A small image VAE, trained from scratch.
Model: encoder activation gelu, encoder width 512.
Training: soap at rate 0.0019, batches of 96.
Data: trained on retinal OCT scans (Kermany 2017), 98430 training examples, 13.4 epochs.
Rows from block 1 of the decoder, named by matrix and row number. Rows with one number belong to one channel. Each number is 128 + 32 x the weight over its row's rms, rounded and kept within 0 to 255. All counts start at 0. Numbers have three digits each. After the name is the row's rms in percent of the matrix's.
# convs0: first 3x3 conv (decoder.mid.1.convs.0.weight, 128x128x3x3), inputs 90-94, a 3x3 kernel for each
# convs1: second 3x3 conv (decoder.mid.1.convs.1.weight, 128x128x3x3, transposed), outputs 90-94, a 3x3 kernel for each
convs0.0 117:104078116133150069145128146115124157120106120115115159111148114145107130121143150122127139141157145122125147131097127188000123144122108
convs1.0 118:147104129081162074124221145149137148151178171111178105124162132147130141129133110114069115175103148123098119123082109089201045095208147
convs0.1 125:132137125112199160091113160159132129105148143107172146212119109138206137066173125134111166114148091131125115161143081104164166180154131
convs1.1 109:097112168078094123130119095094104168151084131130148127166063148141098131086167083109194171142151119103111096088118102142139120140147086
convs0.2 107:160113095119156124162134132116164158092192156136149136080144114105125105145109111119087127124156126103146101138138098103180137122097101
convs1.2 110:124126128169060138142102138082114141137027107089179104171097074166160124056105167115124155119157144094113152081094148148063148147155140
convs0.3 094:147140078158066115181118090144172172143124142144122102150101065134113071178132091144131106123140175077165145158151125148100147073146115
convs1.3 097:110127108138126150178115172138124074084103188119108091086104108121134180118194145076080147086163125070116112137040137149088101111163180
convs0.4 079:111131110103068139078092121161092087168127176122117163159135128181113159181055138147127098162166134091163094163122175129148153098164115
convs1.4 080:093168146148145117146135145110126108132137091180132109181158130090132105131093069084127103113076052074097105122133167084104138111160150
convs0.5 102:150131095151071168101184144117168170105140102172175089119085165096140141122115108120116059093093144100128157167172148129181147158173134
convs1.5 106:147087123141145157132162146138117096099130145088144151154125115155070146170171163138079129194192149192154134106107151111116114157192135
convs0.6 095:182129137121152123107111132147139098106126146109147131110106127095145193125140124164126145104227123064156144133187131111137132127121123
convs1.6 100:140115145120109130137156129159147173093121135170122148139132141092145152070113148087099151123124100096158064146042136159207129131092155
convs0.7 097:082129175091134063081113129166162142140158108137225109127150128111092101148147095111149122123137121086072145117121149128199187131163153
convs1.7 104:124085177158093176134088129139111134142033152160137110092113133105113159126094114108186162185131105144115056180106129125073158139110147
convs0.8 097:085080107080132175106110148133125126166117141134094171104145149117110158172196131126141129164154147101159122169127131093133135091106127
convs1.8 095:086120168170127177113117140135128087135114092107162099186157134110128117110141120156120164029130097122086068158147118072116163149134063
convs0.9 092:070117118152113213179146113132168107112153170121153090084137059178144052129079069126133132093124136099119110117072165097170148182128093
convs1.9 091:145118126132159117122148106125108080068131119167034116070165153140139164145079177098099208110042131102067133105126081170052115149093178
convs0.10 085:126103186110162120063068161096125113115132129120068119144085126099107048142153158139134140122141131170103130134109110133111187135104102
convs1.10 087:085152117139084072142166155152158149153134141162138141143133121201163080144149116129111129147160108135204135129139137109142157172180139
convs0.11 127:132087160134175078116121122110164135141176127121019101126112119123145109121189105116139102140088123099130104141040135192107134131126127
convs1.11 116:136187164102093069129118108157072125106059120121128145110114125109144091067120152127130120143069149128142059168164120125171098120135112
convs0.12 098:133140084103109174116123105127171109167138085139100131150153114155157164150119155090167100140101171131112132082037151121129156115076140
convs1.12 096:111124147108115122096168117098115135087144121137068132131079138154116123106076126104137129133159081132133115089154179089061126111116174
convs0.13 097:089158131175100109122130145115128112131174122167089063134174139135069139122126126187115152141088093097101103111134115098212115147144099
convs1.13 105:101132133136128147157124106097121101167138164102145171143125063188119153145092164171028130143137170168151120115094098187166175133114175
convs0.14 086:120099127085103145133114180089084106139161096089116090103112099100102133106042148168114099130141110121138180164126139154126130197086073
convs1.14 091:123124145115100121154119126112123182123136126151168104074132123157177085118182091149138094119125136136166103136074110132110135099137140
convs0.15 088:099133211166133115155109025111129180124178126119141121176139191137130137150109125117107125112139107110117122051174138117143076102148116
convs1.15 094:138146141133137112094074155102112155127162076089115155164113110086135065115133052174141114195114118148080127159097157074092184134169193
convs0.16 108:083100167153150017123158112088137113118161123109131132144179170066153113106132130137109098105153121125135113106125148127125134110087158
convs1.16 105:127157150170126178106111167160071133139162141113138130097114103156180140094142136151107139169145109152105189159102123065156176104128106
convs0.17 096:188169125133130133154101183106074097100099138145112113114151076090038116098125182140126167173087072156146136204165141115074108163157155
convs1.17 092:147114054158117145129152053153154136090202102103135193130127136153223141125097155138098106149135126123148140100105089150153104119116083
convs0.18 121:161111122163115097166084111112158122141148138156007128221175111132152119096147153074131153139131127115146096107179058110175098119108121
convs1.18 122:146157146149124129142148111145118165115132173146046167108133138107133112119114121103155084135168153070132156151156148137141136187079114
convs0.19 097:183130161130184206113148133100103131069207142110130135192059135119150146117156108110126125115117121121081106169133153126109103161121106
convs1.19 107:159086114084115133123159103118162114142079093127088160193200107114153112113158129142153070157087180141118144132088117124147092164127031
convs0.20 096:085134129145139170132135138152124113157143123154191071132084123117141215066084152136121133150097136097135185138073162114178141173175099
convs1.20 095:170143081117155113059150175140106130137139116138135078083184100054153110178118139123123148106134077098114122122190123119140123085121068
convs0.21 105:111182110134113100109098139126132102083158155145137137103137118117163139158047106099078127130128160116188143159112166161133152113148168
convs1.21 107:151171154102100157127055102097098076123104131122083171154177134110077173127069195145063112157151118086099192145113140109079167124194151
convs0.22 110:135113112078167130089143119168108136108182119154119133152172105114106122134176132093075121162131104137131122147147098133152089137126101
convs1.22 120:112134126139142159168103104135100096177144141149113115148125120121103140160072194095207090107145120125074120128092113128035125119122154
convs0.23 096:110102097142087127186135137152120125103138133140132102152149089191101145111179111177185152144151144078126136117151137060186151073087080
convs1.23 099:118117119080126107083147084166111117126080095120114133119063124116154158133104169157167212105142119134078147168127135131142137140154129
convs0.24 100:116072151133161144136081110127136113126167111125151138186169129130160123132120165148149138083144081120187084081050107110124119143113092
convs1.24 097:105159069127122207092135174123091112114089080142112085144181172101152143166128115108102148073088138091131123104117134111205109127191170
convs0.25 098:160168147144112162132137069125109131117122157119166127142163164135108169112141139129048097100122148153124171123151176111082101124139184
convs1.25 107:152132175060109119112120090060105113142142125143154145143075116155133093128170069147092132129175130163229098135100113159121120138104086
convs0.26 114:106119138112178112102155122136178148167124138141172106148153119128080090139135180119118126121136095141106111144122102194134113120128126
convs1.26 115:149103150150063155120196130155101132108087093151147096082109118086147150083120102151152105124099090068128134122094130075192130194113137
convs0.27 106:121080178115103144125036029147157107145144127122047171078132103156113143192160131102078159104124138112137144111118097102081091170128068
convs1.27 104:141133114141130154116150156115157103110126110164159090140093144107095113112149152132103149079162127140145163185132145114137123134112139
convs0.28 098:107084151135079117125155121130156132112102148109209136074127120128143140147117107129100154111129149169101120077097065123126094108163121
convs1.28 100:139081113112125128101161143118083096100065149082071083127139107163156107105093188118070090117090120153100120177096130179098137113102155
convs0.29 099:091107066092144165133147108114131143124109154125123143139147140137164124124114082100100132166125160111114084153100158148123129124118140
convs1.29 091:130130142135127077179126146117162142130086145122128166130063132093055094182138105194209113110118135094128124166128109109134108128105059
convs0.30 108:123112133143081153129192144149166142116179150136136146157140147128107101111112110121108151151092141061154121101106127097128137198104067
convs1.30 105:109083120103118119151205127154156117131118159066065104143148139165090171132080151172130120141126109133138115070141164138153150083184115
convs0.31 109:126126115107068137145106134111132169152077112118151106160165113112143116128115136099116105109086171103085148119115136167153139083134134
convs1.31 103:119126121119150105113160117141139130119145093074091105091122135139131094092113136112150089145192143173161139130156129147110209120107126
convs0.32 104:106066145143084116143140161119138133113086177173143150124119131112100149127122139147140130142105097144116148105112119133058105111156085
convs1.32 114:075114134136211101132133123135132168086184085131063121124082119121120114132165107093177126115151096091082095101155145128156065107153093
convs0.33 107:154115096134125191128137135148120155139122146088124120167159155128162123113083059123080105184135093134134100086062114127146135095126149
convs1.33 103:094074126125115143093122155139178139103149162148101116141146148116106130159139069132163118154140155158163177152127136101121101116110108
convs0.34 098:114116110108112130133094118161133118125104148139089190125138141143119149121145113152162093169148146128155105186135201088123112163075184
convs1.34 096:155093114145108122175172131157112119091138135139026113178156153092101165086056101159117184083084131099151133054184088133151120115142052
convs0.35 094:061157114091078080109096074152121136148175112159114136131157103125090110116160134134141154068175161138103106119093120162132118174166113
convs1.35 099:132173130091174142137123152133147108142122160193112074107126188161094082123111131108107126073078139091096091115116130189108089135119092
convs0.36 104:171122062141130255099131147065130146052196108143132131136122039148131141129140121149117163165148120080138149176172125157155127119139142
convs1.36 103:107095185173133164144117147098100141142110072092145164110059074178089111163143144134134185110113158149116101118157107144113158144135166
convs0.37 096:093107127131164132153110120149152121138161064193146161105118135116118174113084160112116089157191104159138148119085152172074155099138113
convs1.37 097:134142132120142148129122123115161117167077118171112093151150153163107123147133161119043105133130115169011125084092137082191166132185191
convs0.38 089:142114191088150117096127118072130173181117104132121167151147105187133099131167050079078074077062134150066076091143113139085109120092160
convs1.38 085:167136151070136152110130109132177115115073090105139124166075084141139112131109175117108109114237179145155135135179102138178115130122108
convs0.39 082:121153122137153130159148138140068125129106145080123127152113081109156149147172162197165157093153108080143156154146099160120113216085171
convs1.39 083:126164096138141133122061090114131130154163116159188050104092109142106133100124086122132083162156100126141091094146102133147176146105099
convs0.40 088:124169150167134203126091103102108119163107132131116120129095115119142142099178113150064105120190124123089128102124118143066115101204063
convs1.40 086:146167100134071114089154130137119092140182124154159110106143146145119109157105122146125178105112122121182101164086117118145145122124119
convs0.41 102:115134153153134137108138154139170144100177108124139083168179127120203105114185146128106158113124187125107158116093171132108138155132106
convs1.41 101:195120154114145140125130121129079091133075135093041163111050125136090100120127134036103090103096137083068110186124066182149098121132030
convs0.42 094:139111096120127111077104138099190152144129057127076114075132091092140144117097113125097142116082133088073068120183148094112125130145094
convs1.42 096:130127095122114150091089140158159159151153180123128164115115162111128191068178094163191131126158138162129134131119130124165143116139105
convs0.43 095:124080053078092093119146131116079180170109102100143048128115147070142138128135132154133116133099128090121120156078190177142137135113155
convs1.43 093:123094138147127124124228123184150137165182113049121146084112116120138100119135122099093107160134111133132135138183185144113109096151102
convs0.44 126:129086119113072110121148099126119173133082114110110107143115135094136109135161095140144138146130123132093111138137108104184132144103125
convs1.44 133:130167093110217116134162086144121130139137089095085173117150139135073114130132110121133128122110064094144094142161114103171168114139128
convs0.45 096:162164145139141112137123059130142090165115121070123089137182133109141138126162155103178181075173165175092160112112095110067121125095098
convs1.45 088:132107112129127138136144080136111129117129096160132115085140121123084113068123092074152043120046176109032182117060091128175170108149154
convs0.46 106:092114089127110105131143148143170148138155116084106128125129121061138137127157120132139121139109131121092157053123105105216129171176135
convs1.46 108:105105104186121122105062124099100144103054087063101108177134157183183145167157155132182138131149119108122143106124126172149147158176113
convs0.47 099:138131130170116102146127108064174127154107149098099138147076084111088138141112142124137120124172106127134128101132123122143112174123104
convs1.47 101:109133127091137159134097162112135158065140163088123153119152111139139140155150066142142112115102139138156114153136102134127120121121093
convs0.48 093:153149136119109105150135115107130145111196156126126138113125121171077106130089054102101116084102150116091141122078076153174068132112105
convs1.48 095:148107126100121131148141142110176133107167146140076171164163127134129094125154150154086104057156124100103175130200171155125031195168143
convs0.49 103:100118125091165166147140164117127140186136100106198178123190157186187170167156133110126129076149101117222121161132103161145127075216136
convs1.49 102:138140187098167140132101164072135143176123104133027110091122147184052103121066145129112089128134117153158096163180105113121121078110217
convs0.50 097:103137114211146150142142170135145068146065139122167109096151125139111158148031136092108144155088126190168135170094118112164128164138117
convs1.50 092:163111112125128165120130169120147125132168127130163064121205121129082131136147119098081114111158124128189156138036120114103152121156118
convs0.51 087:109214175145154142106126150134068118163162120120179188100133125143123079101162109121136127139104121099180075143112118119122132061164134
convs1.51 089:069114165163112163134110130118076125059136136123167125144190132147115080170112138161174119096147159142127160094187119085143106104164124
convs0.52 108:078131111128096063180113133113103112102143131071123136132115092128151137111121108124169090161154160137165124075106123170102105085137119
convs1.52 106:172101105175143138100113130109106152121151152120171114140173169144198129153098104134126095102184108171140124117090143108135141146138130
convs0.53 090:140150126092118252069147058171077138081094105117135148119130143103149144110158122103106108165111120138109123139093136154142111105048096
convs1.53 100:138135171046089097098044142173116127172143199069123135117115142134156083109085131151122121143151147121204127115154113079193051129178123
convs0.54 099:106132136081145255112183104122141133160150143177085174166138100107122098084089148143129131133160144102109149103110119139165157126076109
convs1.54 102:142100117141118114105116141088142110092111079091119152100152148126142162170132106048159106113123080133166137143163113126174125118136153
convs0.55 090:119154130085167121140076156149106108126087163153076158088143159128115133078125160147196113161193111104184108081107139156096113114100105
convs1.55 089:128119130136150188141116137093172114151115140198093097100107118147124160111116218115113143119158098155178116158136169135123151081147131
convs0.56 090:141127117115134212173135087139138103133175179099180177115127091134141152113151126176118119158132090136134130117103078078118131133110128
convs1.56 095:133164136055154164110126125109142124131148114090164091150069149111122142096136169134155122172134126101126097090161163146192113146096105
convs0.57 088:166137137086108123068099173141112116120179091129108137075180098108174087118115126143134133171099113138151081135092145135150152153133080
convs1.57 086:081122150137144135154115158173138109158114115159156137093141131156190089224024146161124091147139074132156099124123076105118138059090150
convs0.58 084:181113098131098103137146089063102132134114107119076145118058105148104164136125144120174087135138142128144060172080159146168107070124184
convs1.58 082:132097176137112132063095127096123150125158158107153166169136129147095146143144156150121065117111142088153118147116158158137158183179147
convs0.59 106:118122117149135117145103107128176146127154109108135115141119104082135108186219125069228137126109137127065122134113103096131126145100139
convs1.59 104:163146136170123094127112078122184127145161075127138105085085068095110133077111161066198115134106105105039144121182089111180182113091132
convs0.60 084:161130106137144157147093071117111118124151133114146147142118119047111119124098113100129128130126107117120153100133160094081125102116162
convs1.60 086:168159164131074135084143162175126131131149144148192095189098100071139155174122167143161101112138137157074130136110164176186114150108164
convs0.61 100:123123129148118169118088091111150147157130096133045066140115095088118101139065134093148108115118163146132151153111116079144137108175117
convs1.61 105:136095112149148133155107167158118108134085090139079124212128141131072132143098140129131155162165110204148153101086168171080125146143158
convs0.62 101:140125103107108086106099081124161135136163124171071084119142129188124134116138167138114113137154127151152100130127132119121135140201127
convs1.62 097:126180119160149138106075117119127125141101182160125146150062128110131123165157135145125138168140114176192105084129111170056121114130117
convs0.63 094:129169111163162107130115127114091153149094082126167146101210114146127155102127181107117150135128140084102144167162103107178101116212107
convs1.63 096:128141133081096127056149118164085124105175126145123117109113126127070123156087127082108170170089134174053109157111138150021126135109100
convs0.64 120:155150136156138113117134146150099143115130131107032085153158169125136117166090147144072142115155131097134125137149101085096124148122149
convs1.64 112:114108068117098149159102084172190130116099140160050131145155098073053115112085097136122112116157133113120147156070179114217142186095164
convs0.65 098:112185143108077101154117112172098163124062097148154144116162121143110100113106170124163109099159176139116094152071187110206143173109141
convs1.65 096:136146132155150170141057206116136138140107119102160121142152138133116088121153158126116092108119109077111107124168109124091104100171079
convs0.66 081:083169129117140091162110192125136131096145123083132116093151107179106151165152140110167146140180110138141134138191123163134123148129135
convs1.66 084:116170143143102093187161121131106132119133167177094078118147145100131138136089207109170161157115139165056147130109138117121106118131123
convs0.67 100:095106148086141102125172129134114095134120089176133087104134131081140094088114104124117089122133107096108141135092093112142158133109156
convs1.67 103:116117126083111161123129137098205148163135155106149117133080114139089108117146169107122159131117105087092179117156096148117152139179138
convs0.68 084:122122124158152055155181169118105115147131177127143099088152114110138117076099136100121148127130143113142107101195157166035125196127163
convs1.68 089:129057063116105146096159125155159133095099126137165137113153198142122070159178096131151103111145154107107133099091095151151162083095122
convs0.69 126:124100135142069153192143120078127137122110140104171130119122126140116099135128127115107130107129141128152145137087118133101122131087093
convs1.69 131:174099110143129091115147176106165156132150165139171128098134130139137057101100096149125114137062141119146131125197117123122111103150140
convs0.70 106:110154102190156138117124126111086141109137153190164109054113107162192088163115139120074095131196080134163125171141153101135138152095116
convs1.70 108:099138173163159080091129085127160155092153092147107158157108111135041126158122144173098106157130105159154168154096132117120120134128144
convs0.71 100:115101134180168059111128078122090106121042118144098132105089122136198144129102143148099134080115131124152108128131081158107156135134114
convs1.71 100:133138147103151146150058129123099128154113148063201147122141155096117141094191111106091097112135129065167187141144102074138098022214120
convs0.72 095:098110141094121091101149143116130116176096131102154127116159145091130156116150123127121121147092091199126126133117111106103124153147138
convs1.72 091:116157137117117150143122113120133111113183136151101152133085184143110149069188129149172087191121143164174128105132172142139101175133134
convs0.73 090:136099090141187087126090171073136114129115127091114106171105162179141147085134154072152160157089102060100062088141138132093127106089140
convs1.73 087:152116122163084120146114164091157131131134161163129176137163151142115105104129095131149163114135131125175106145143108125131114117130172
convs0.74 091:141138096128162151144137148106073077110052107108063108126137154131139151142154126161190122163117144123148120116079128088146141129114043
convs1.74 093:142090152137157126139148100134181143137181102163140148113114156130129128094099101152114130132157115099085040147188132144093173147179141
convs0.75 122:111173115118100118137166171163146156163137113120069132083112108117135123092186161114131137159109125107181133142136113074123126157094104
convs1.75 122:094090104107144152095108111151159128144121110107155150064085160166094167097153128121157147117144115122096186133121134162099110141176105
convs0.76 115:103125152157204127134139108134152154167138123118159113124170116111152118091083110106136095136143161144136131068117117104132121140107105
convs1.76 125:125096083141098134159128135136098149151086124184123136104118119124056137158102104110070159115171132116163157125164121136107116103139138
convs0.77 099:101134147150117106200129139194103126143171127100181142125084149105087141129196141119095105097125116089121141167098089091108154089112095
convs1.77 098:103118159089117131136171110077124133180128112124207144076079123129122123059129138166151196129095167120155120110136133104086054152164118
convs0.78 088:156142129124132118159163078092156150101103166111128166112109126117124069147122055152125125072127157136127150167200142145122106147125177
convs1.78 085:090137142175142117148124101139149152114119152081104164114140156147127159102128181076155101030105140125129144110083131129132126134111153
convs0.79 093:115097075090093116096128166147113122107140201085155141137178151097129133129148106077132111074134177124121149101137128122110113112111156
convs1.79 094:108102157101174134148199132173103133085086159159119150139132108158171184100105130133110136113110149157089153136146135148135106086174152
convs0.80 111:142147118126080082126179095131164129128139086149111128138131146137151139113129149116117125133094122110105156135146161151122182069119111
convs1.80 107:148142172035123106130161150086130108108140142140156147081130219124124121099159147135141135148171130133111158126102170117184122163117108
convs0.81 084:160106128094136073105090140143094078114118109140177120133093123132092135140131095110028136155195113149158162159127134080103130144116166
convs1.81 087:189110160143106079166131084127062140101112132190131123110125098144156100127156145093135165132051112126126122100141108100101111110120116
convs0.82 110:138146106111155152118107145108157129142123158081073140106134095096101127150053132125131077113119087126100103091137152156102166107067131
convs1.82 111:111151143128141147134095094108088152125124153117153172137094140179188178117116138159161125155125125141119121113222079146125129102175141
convs0.83 095:088122092137165083140149078090074154148139105148162125103072149138091106156125184093095120138114112171098117140141137130167093074087094
convs1.83 099:111120116154107108121218082154166115137144117114221083103146159148153157143144148133108131153087142171146172149139137120071131127067134
convs0.84 089:143115075197177154121139103184140120124140124140183120093128094188126123104146158137123087140111143123122114189143132110093128104126098
convs1.84 091:143153137136118106122087110123066141172110107123145133082134117126128113198105116107135193132157085125156039168083155150173174158135123
convs0.85 096:112131134143104080164148145109116145103124094092056155103109126146153162089149166124104147118159090183118106095138092165120181150074153
convs1.85 091:080118122124139141159128140151142135074140145196093169143116158138107135114173124214146094187124145131168163090191097084116157177143162
convs0.86 101:133145091115090136119098093120182144132085117090128114168120087103164128118172135079103121095157124113082181157049122150102105056122116
convs1.86 091:135118105129088126149092087118133163103098169136110150148148069109077120104126123066056209113151167132120153143145138106162090148179147
convs0.87 105:104099171124146086139151128172143104114141139130043092140163132147178170129117105123048113131149126105163184112141121162137137137062096
convs1.87 104:118133118143091165184137129167114123115149149178147177146129136098064150135054128128080140147048134108176110144165154132102182121180127
convs0.88 095:121149115101098227139112083128116112142105091125121157111123170129197099143124073142179141100177169122115103128126166151129122127139129
convs1.88 093:156132118090092129137066190091120168118149186165144083115119151143111155159162125121122137098058114150123076187146087095142103134148104
convs0.89 106:123112133181143255124140127127183129066140145116049121108082103100082139090123090131152133136135161121137118104111139127132090147116141
convs1.89 103:153167098065058094160126087167153132179139115082162098140118142058118123144199206131121086134129129149160131119137089115199086097107179
convs0.90 093:081113053078101144097154147122107137139061132085144128097131175090092140156174081098121118127153160099138183111126089204131113156111167
convs1.90 092:149185126093123189141098148150176152116147171089121172101120159146154142121204130133123154129131131143098155081190070154139060142123128
convs0.91 089:085136129097129108139131096136087182173105162116095106117116143093163117128152117102072095117133081156106107135157112056149126089169085
convs1.91 083:120149161117194140107119142116155160148146113131145119113153155172122120133146117173102084164122157136120094151165110143193130154150150
convs0.92 111:124135143103152105161115117129158115144154146100142188110093097171128160105054098082133081111148081070191099146173129127199155088165137
convs1.92 107:121137129167126133128095152117089129164083071151015126161169151118162121160113102124113175154104150189167118093164122126123133105082121
convs0.93 104:145120139160140155171141086177202111105175128098196135090153142119129116131138121145151160104124118123114086085126134195119079170136092
convs1.93 108:124107105112071115132127094076122110115105105157171125171165133120074110098089161125151141113117128152101111121121121127071079119138095
convs0.94 095:126160116146148074162190120157140127111128139133146140107155117116110165064114122153122123141145150119133103056115148092085096066159109
convs1.94 094:153143122132112138123154136120165179044190146142114117145173106149154155134108134125122127140109109113148077192102191165149198163053149
convs0.95 093:085137099174130216059078255180152150168196111031156180196149120128182111111152161147128091166144149160113100118144084135156120124179130
convs1.95 095:067091136130134075147138166180101146096143086117121139065137126141124156099155082089052134049134124108148157163139133093163136111144135
convs0.96 095:164082175115135146174160155139135129145092115141068114181089151173149141154160139152088113143153097085135108108141178139140167102151177
convs1.96 100:101138135174101112155117121113165115163195100186123129136165092118087123127138108104124117121057088116147061049147135130141122093199180
convs0.97 099:115078086135126196137107135128153117130151119114069149100063122154125137097149128054182111115151128073138089108122115147109130079129174
convs1.97 096:168127128106074112157218182085119175101121119141147105123152134111158127152119107171143138166108182128106154103186111133103141149121112
convs0.98 108:125119141131088226167070149164148098111119142107124122079136111127140159108147169075055102116077170120140112082118104105077151134076152
convs1.98 105:133094127118153141089149161208149151129159141113102095125134092124118115085147073168097094077111191136125180135134121125164087166143060
convs0.99 093:205136134142100089151107152105063082128128089122111141182093166158126152118172155105127163135122140121146139103119136131136110154103118
convs1.99 092:113103090205154079122174075084144163140099146157136151099164120150123113088092083110145167137123152071180145158126167153114168103102147
convs0.100 091:087143129105073164132116144186079121167127134172172177119168140101157111169149086086204111055082104161106106147155072106071124100110148
convs1.100 088:154107111147152180106153198123109141130114115174136098113185175087134153210093144134187145087112109103029131126134098112165127132138122
convs0.101 130:113130149129082179133124133107107153111132127092110123153125157187133128083132093162124122090158114132104149124093125143139114144160126
convs1.101 129:133125123140118158163150131109087109123133134112255102124124100132184093145161141086058146121075167154168109138087137134128135098152129
convs0.102 115:103113150152156129093151092133162114115153072102137122123138153126117114168182135157086103109121157131128136149146129128127135115150105
convs1.102 109:087124117155151117077054147115133135165127125138056136068153118150144095128111140123108123113099112164200110153091175117105133126124104
convs0.103 104:114069145122139135132131119112110097098091127101140147108141065116165131156147142124131145166157166194117093147053081177140079181121130
convs1.103 102:153113152158111121071170136091178168079160120147197153158140092176163074197130126178154090097133113103087106107155150167104102214128105
convs0.104 097:158128140101153153155122112143139136119135075132132106088041131157105182164167160152130152124147104159101106181161133138159132110166144
convs1.104 101:119188062177123150146117113167107102136142098117138130129084108136106098179137124117162088136145124078165137133111129105067086099130092
convs0.105 092:124115090156087202120159139093143094116108109086157116084110157103133093068112106143132125118160093146111146080113148103197121121147122
convs1.105 093:099158135125082124097128170146142117162128129116109138125128140141168153137125094214126113191185157145163159203075174110108113114115121
convs0.106 107:176172136113129128135164163153105149109123121141168137139137124175121132204177127160152142168099114128190130103093135078125099088117148
convs1.106 092:125097094086100140155133140164140111161158131124126135137135089120153084113094098104148050167109033204150094155094195132131193111133089
convs0.107 119:103101115145146161095155111110146119122061137134115110168200145092169072125165134136103141090123092131129100117111131168155137120137125
convs1.107 119:135145144149146135135090134108178132097195143129067139139172152117089126144151103172201164130144147155134133142089134111108055143130118
convs0.108 098:110121147098108109088156148121093130140174127125133095111146087151079075134148137085145119111128062166079124149191143121136072087149175
convs1.108 099:093162126097099113125148116147124129145129132099174173098142111159168132179152095174255097172101130152093137120115116152126081130097141
convs0.109 091:137129133140142074090099111140112128157131091102146090158085075200184125111125172105161129131118140114153168164179155099079148093178130
convs1.109 086:152152149129137179153111120139170120126114118168154117109127132152074106147096136063174105100099168108119146052064184113106147036104111
convs0.110 087:164136122134181181187144140099124110174133140120130157115144146106054111115073080100121102107100185105187083142145102177207117144161068
convs1.110 084:164152102143056086112085127101160139116095125056119123114153082165166145199094103125008174071110165154140120155080126175085109160119157
convs0.111 102:117144118177127127144173069103186121127146124154138185168137151124104139144155107084165141124071081169201123134020091103170085109129158
convs1.111 103:162170143133128119153158126134170104146121148125076165097148135070167112092097158149137140102183183097141110128101094113102108104111116
convs0.112 083:152103135090158117144116175132138130089087138157205174117162124095098152101076167078102124141150182156092133134179120142140127191141155
convs1.112 091:069185111115178100094126062086109115109130147090149104113156121105146098144126126121121101125126155170133163159103072135072123140144071
convs0.113 098:177130101147096106191136110142133108125173078173139094140119072106084195159099127133210118151205100127132138168182159130096150144095102
convs1.113 098:148114128150125078107111107166129132166104142159099143169149098154095164174162105124131158143109122132114097087149092122150113085084131
convs0.114 090:121087105092101091181098076106116095131152157105179130164130141171156122143165108086134151165134150111120132150100125131168125153076153
convs1.114 093:156088171116096116179145084081078102109106128118103110107107138182128139181105106113129139112131146122103109100212134141049170144111095
convs0.115 096:124124155066132100094142115161133138167079129098184116095143101100123108104135129128120127122189088145146115066124092082141133129113139
convs1.115 091:171123173148118133102156177147088130103163079090153078150135173152114161139147174123070111144037115110138132131136087083065169141115160
convs0.116 102:107130176085091104112191102134205096141112146130089139092144092151179102120184164093135144114150173104186128119162153125113153149154089
convs1.116 098:155128134171140151132114112126187099108120191105135130124165155189139102103138161165130143119123033129177114136175178150131121091086116
convs0.117 098:124188156166119163168150098105142093123167136154131115141137114091156136111103130107175100103147124140117156106115105149099105148118123
convs1.117 100:111107131128167124121100165135093137118142131185082124094169123130168142162122170116098157150170124045181230101134103138110101151135192
convs0.118 123:117153130128089142131174134110100108131138111138143130124151123173142154132130098092209165147120128125149115156012144124171122145063105
convs1.118 118:160112154134138131146129102138098122119106139100195133059072114125114119154146160159123159089094139083084120069235106082065117116255096
convs0.119 089:119127145101104117127107113134118182131108123118157100136159102147112141159176172145163108141123168148138176147137118104141125099122086
convs1.119 087:121088171149149123096163061109119138068159191054107174066078083108131147175092144107131151065108101133123122140155175101120157113149059
convs0.120 103:100094106110192000106112111111158193125096096073109108132110122122135121166094140137162125109171099143133127133129098136140141128097136
convs1.120 108:146134157199110103147146167174131080156148155081181172112132155148117163157159141116117106147136097093098142162181173113110150101119118
convs0.121 107:097098132096131184093162128143100116125085140132114083132108114115124097137121093120153099121120148092062170146170157144072138094046134
convs1.121 099:150122127136142110129157174107152115157128141114110124162148171144178135165114192066212142123103101137092186119214147115201138135127146
convs0.122 103:173088118127195113112162115118193152112141165173143108141104150125113132117147118095078154105076133100121082093115126123125119114118119
convs1.122 104:104098129109107093199144111129083135095145109127070152142107123090081151119131114139149145098105129120169132136204095150137152079142097
convs0.123 101:185191102093118113159114157128137097055141093094120118127185161139133142127139098102061106157121152169101131088125090141168159173115071
convs1.123 101:147119068115115074144078105109176104139127123074122119209157129113119151086123169114124136151100141150177120116168126103112185135141200
convs0.124 097:127091155100146099103176118134170103144143153119098103120134064144087116139099091103067139071108168084158222123169095142186141069116172
convs1.124 091:085099092146174128149043167141112122072171099169120178121123101128134132131121093075113150068123165084198084152125131128086118145124097
convs0.125 095:134097138140112088165104105114157134159123120168051159155148106097106101136165126125119122145171100147168097155087140152143122140143097
convs1.125 102:154177114138134102120145171102127118125163096127110109074118102150158154150206120119110120092123113136208168127108095109159157169153133
convs0.126 093:122095082160108133082118144131124110107129112118144170104109097151167141107115106134151171088071175100131181075156172132166154137190196
convs1.126 091:071058163164118201145220111121119150108132128127145149109162144124119108160085177044142138079116161141102127080071078130140137115147046
convs0.127 104:127094112167085105078103045165109144174117126136157135132102146139145156127195129114165150108127150155177140131089115153135177107104089
convs1.127 106:152097148168132107138123121115110088147176096149074114156124113142149131151101114166175106163095172122135141134184138119166064107107080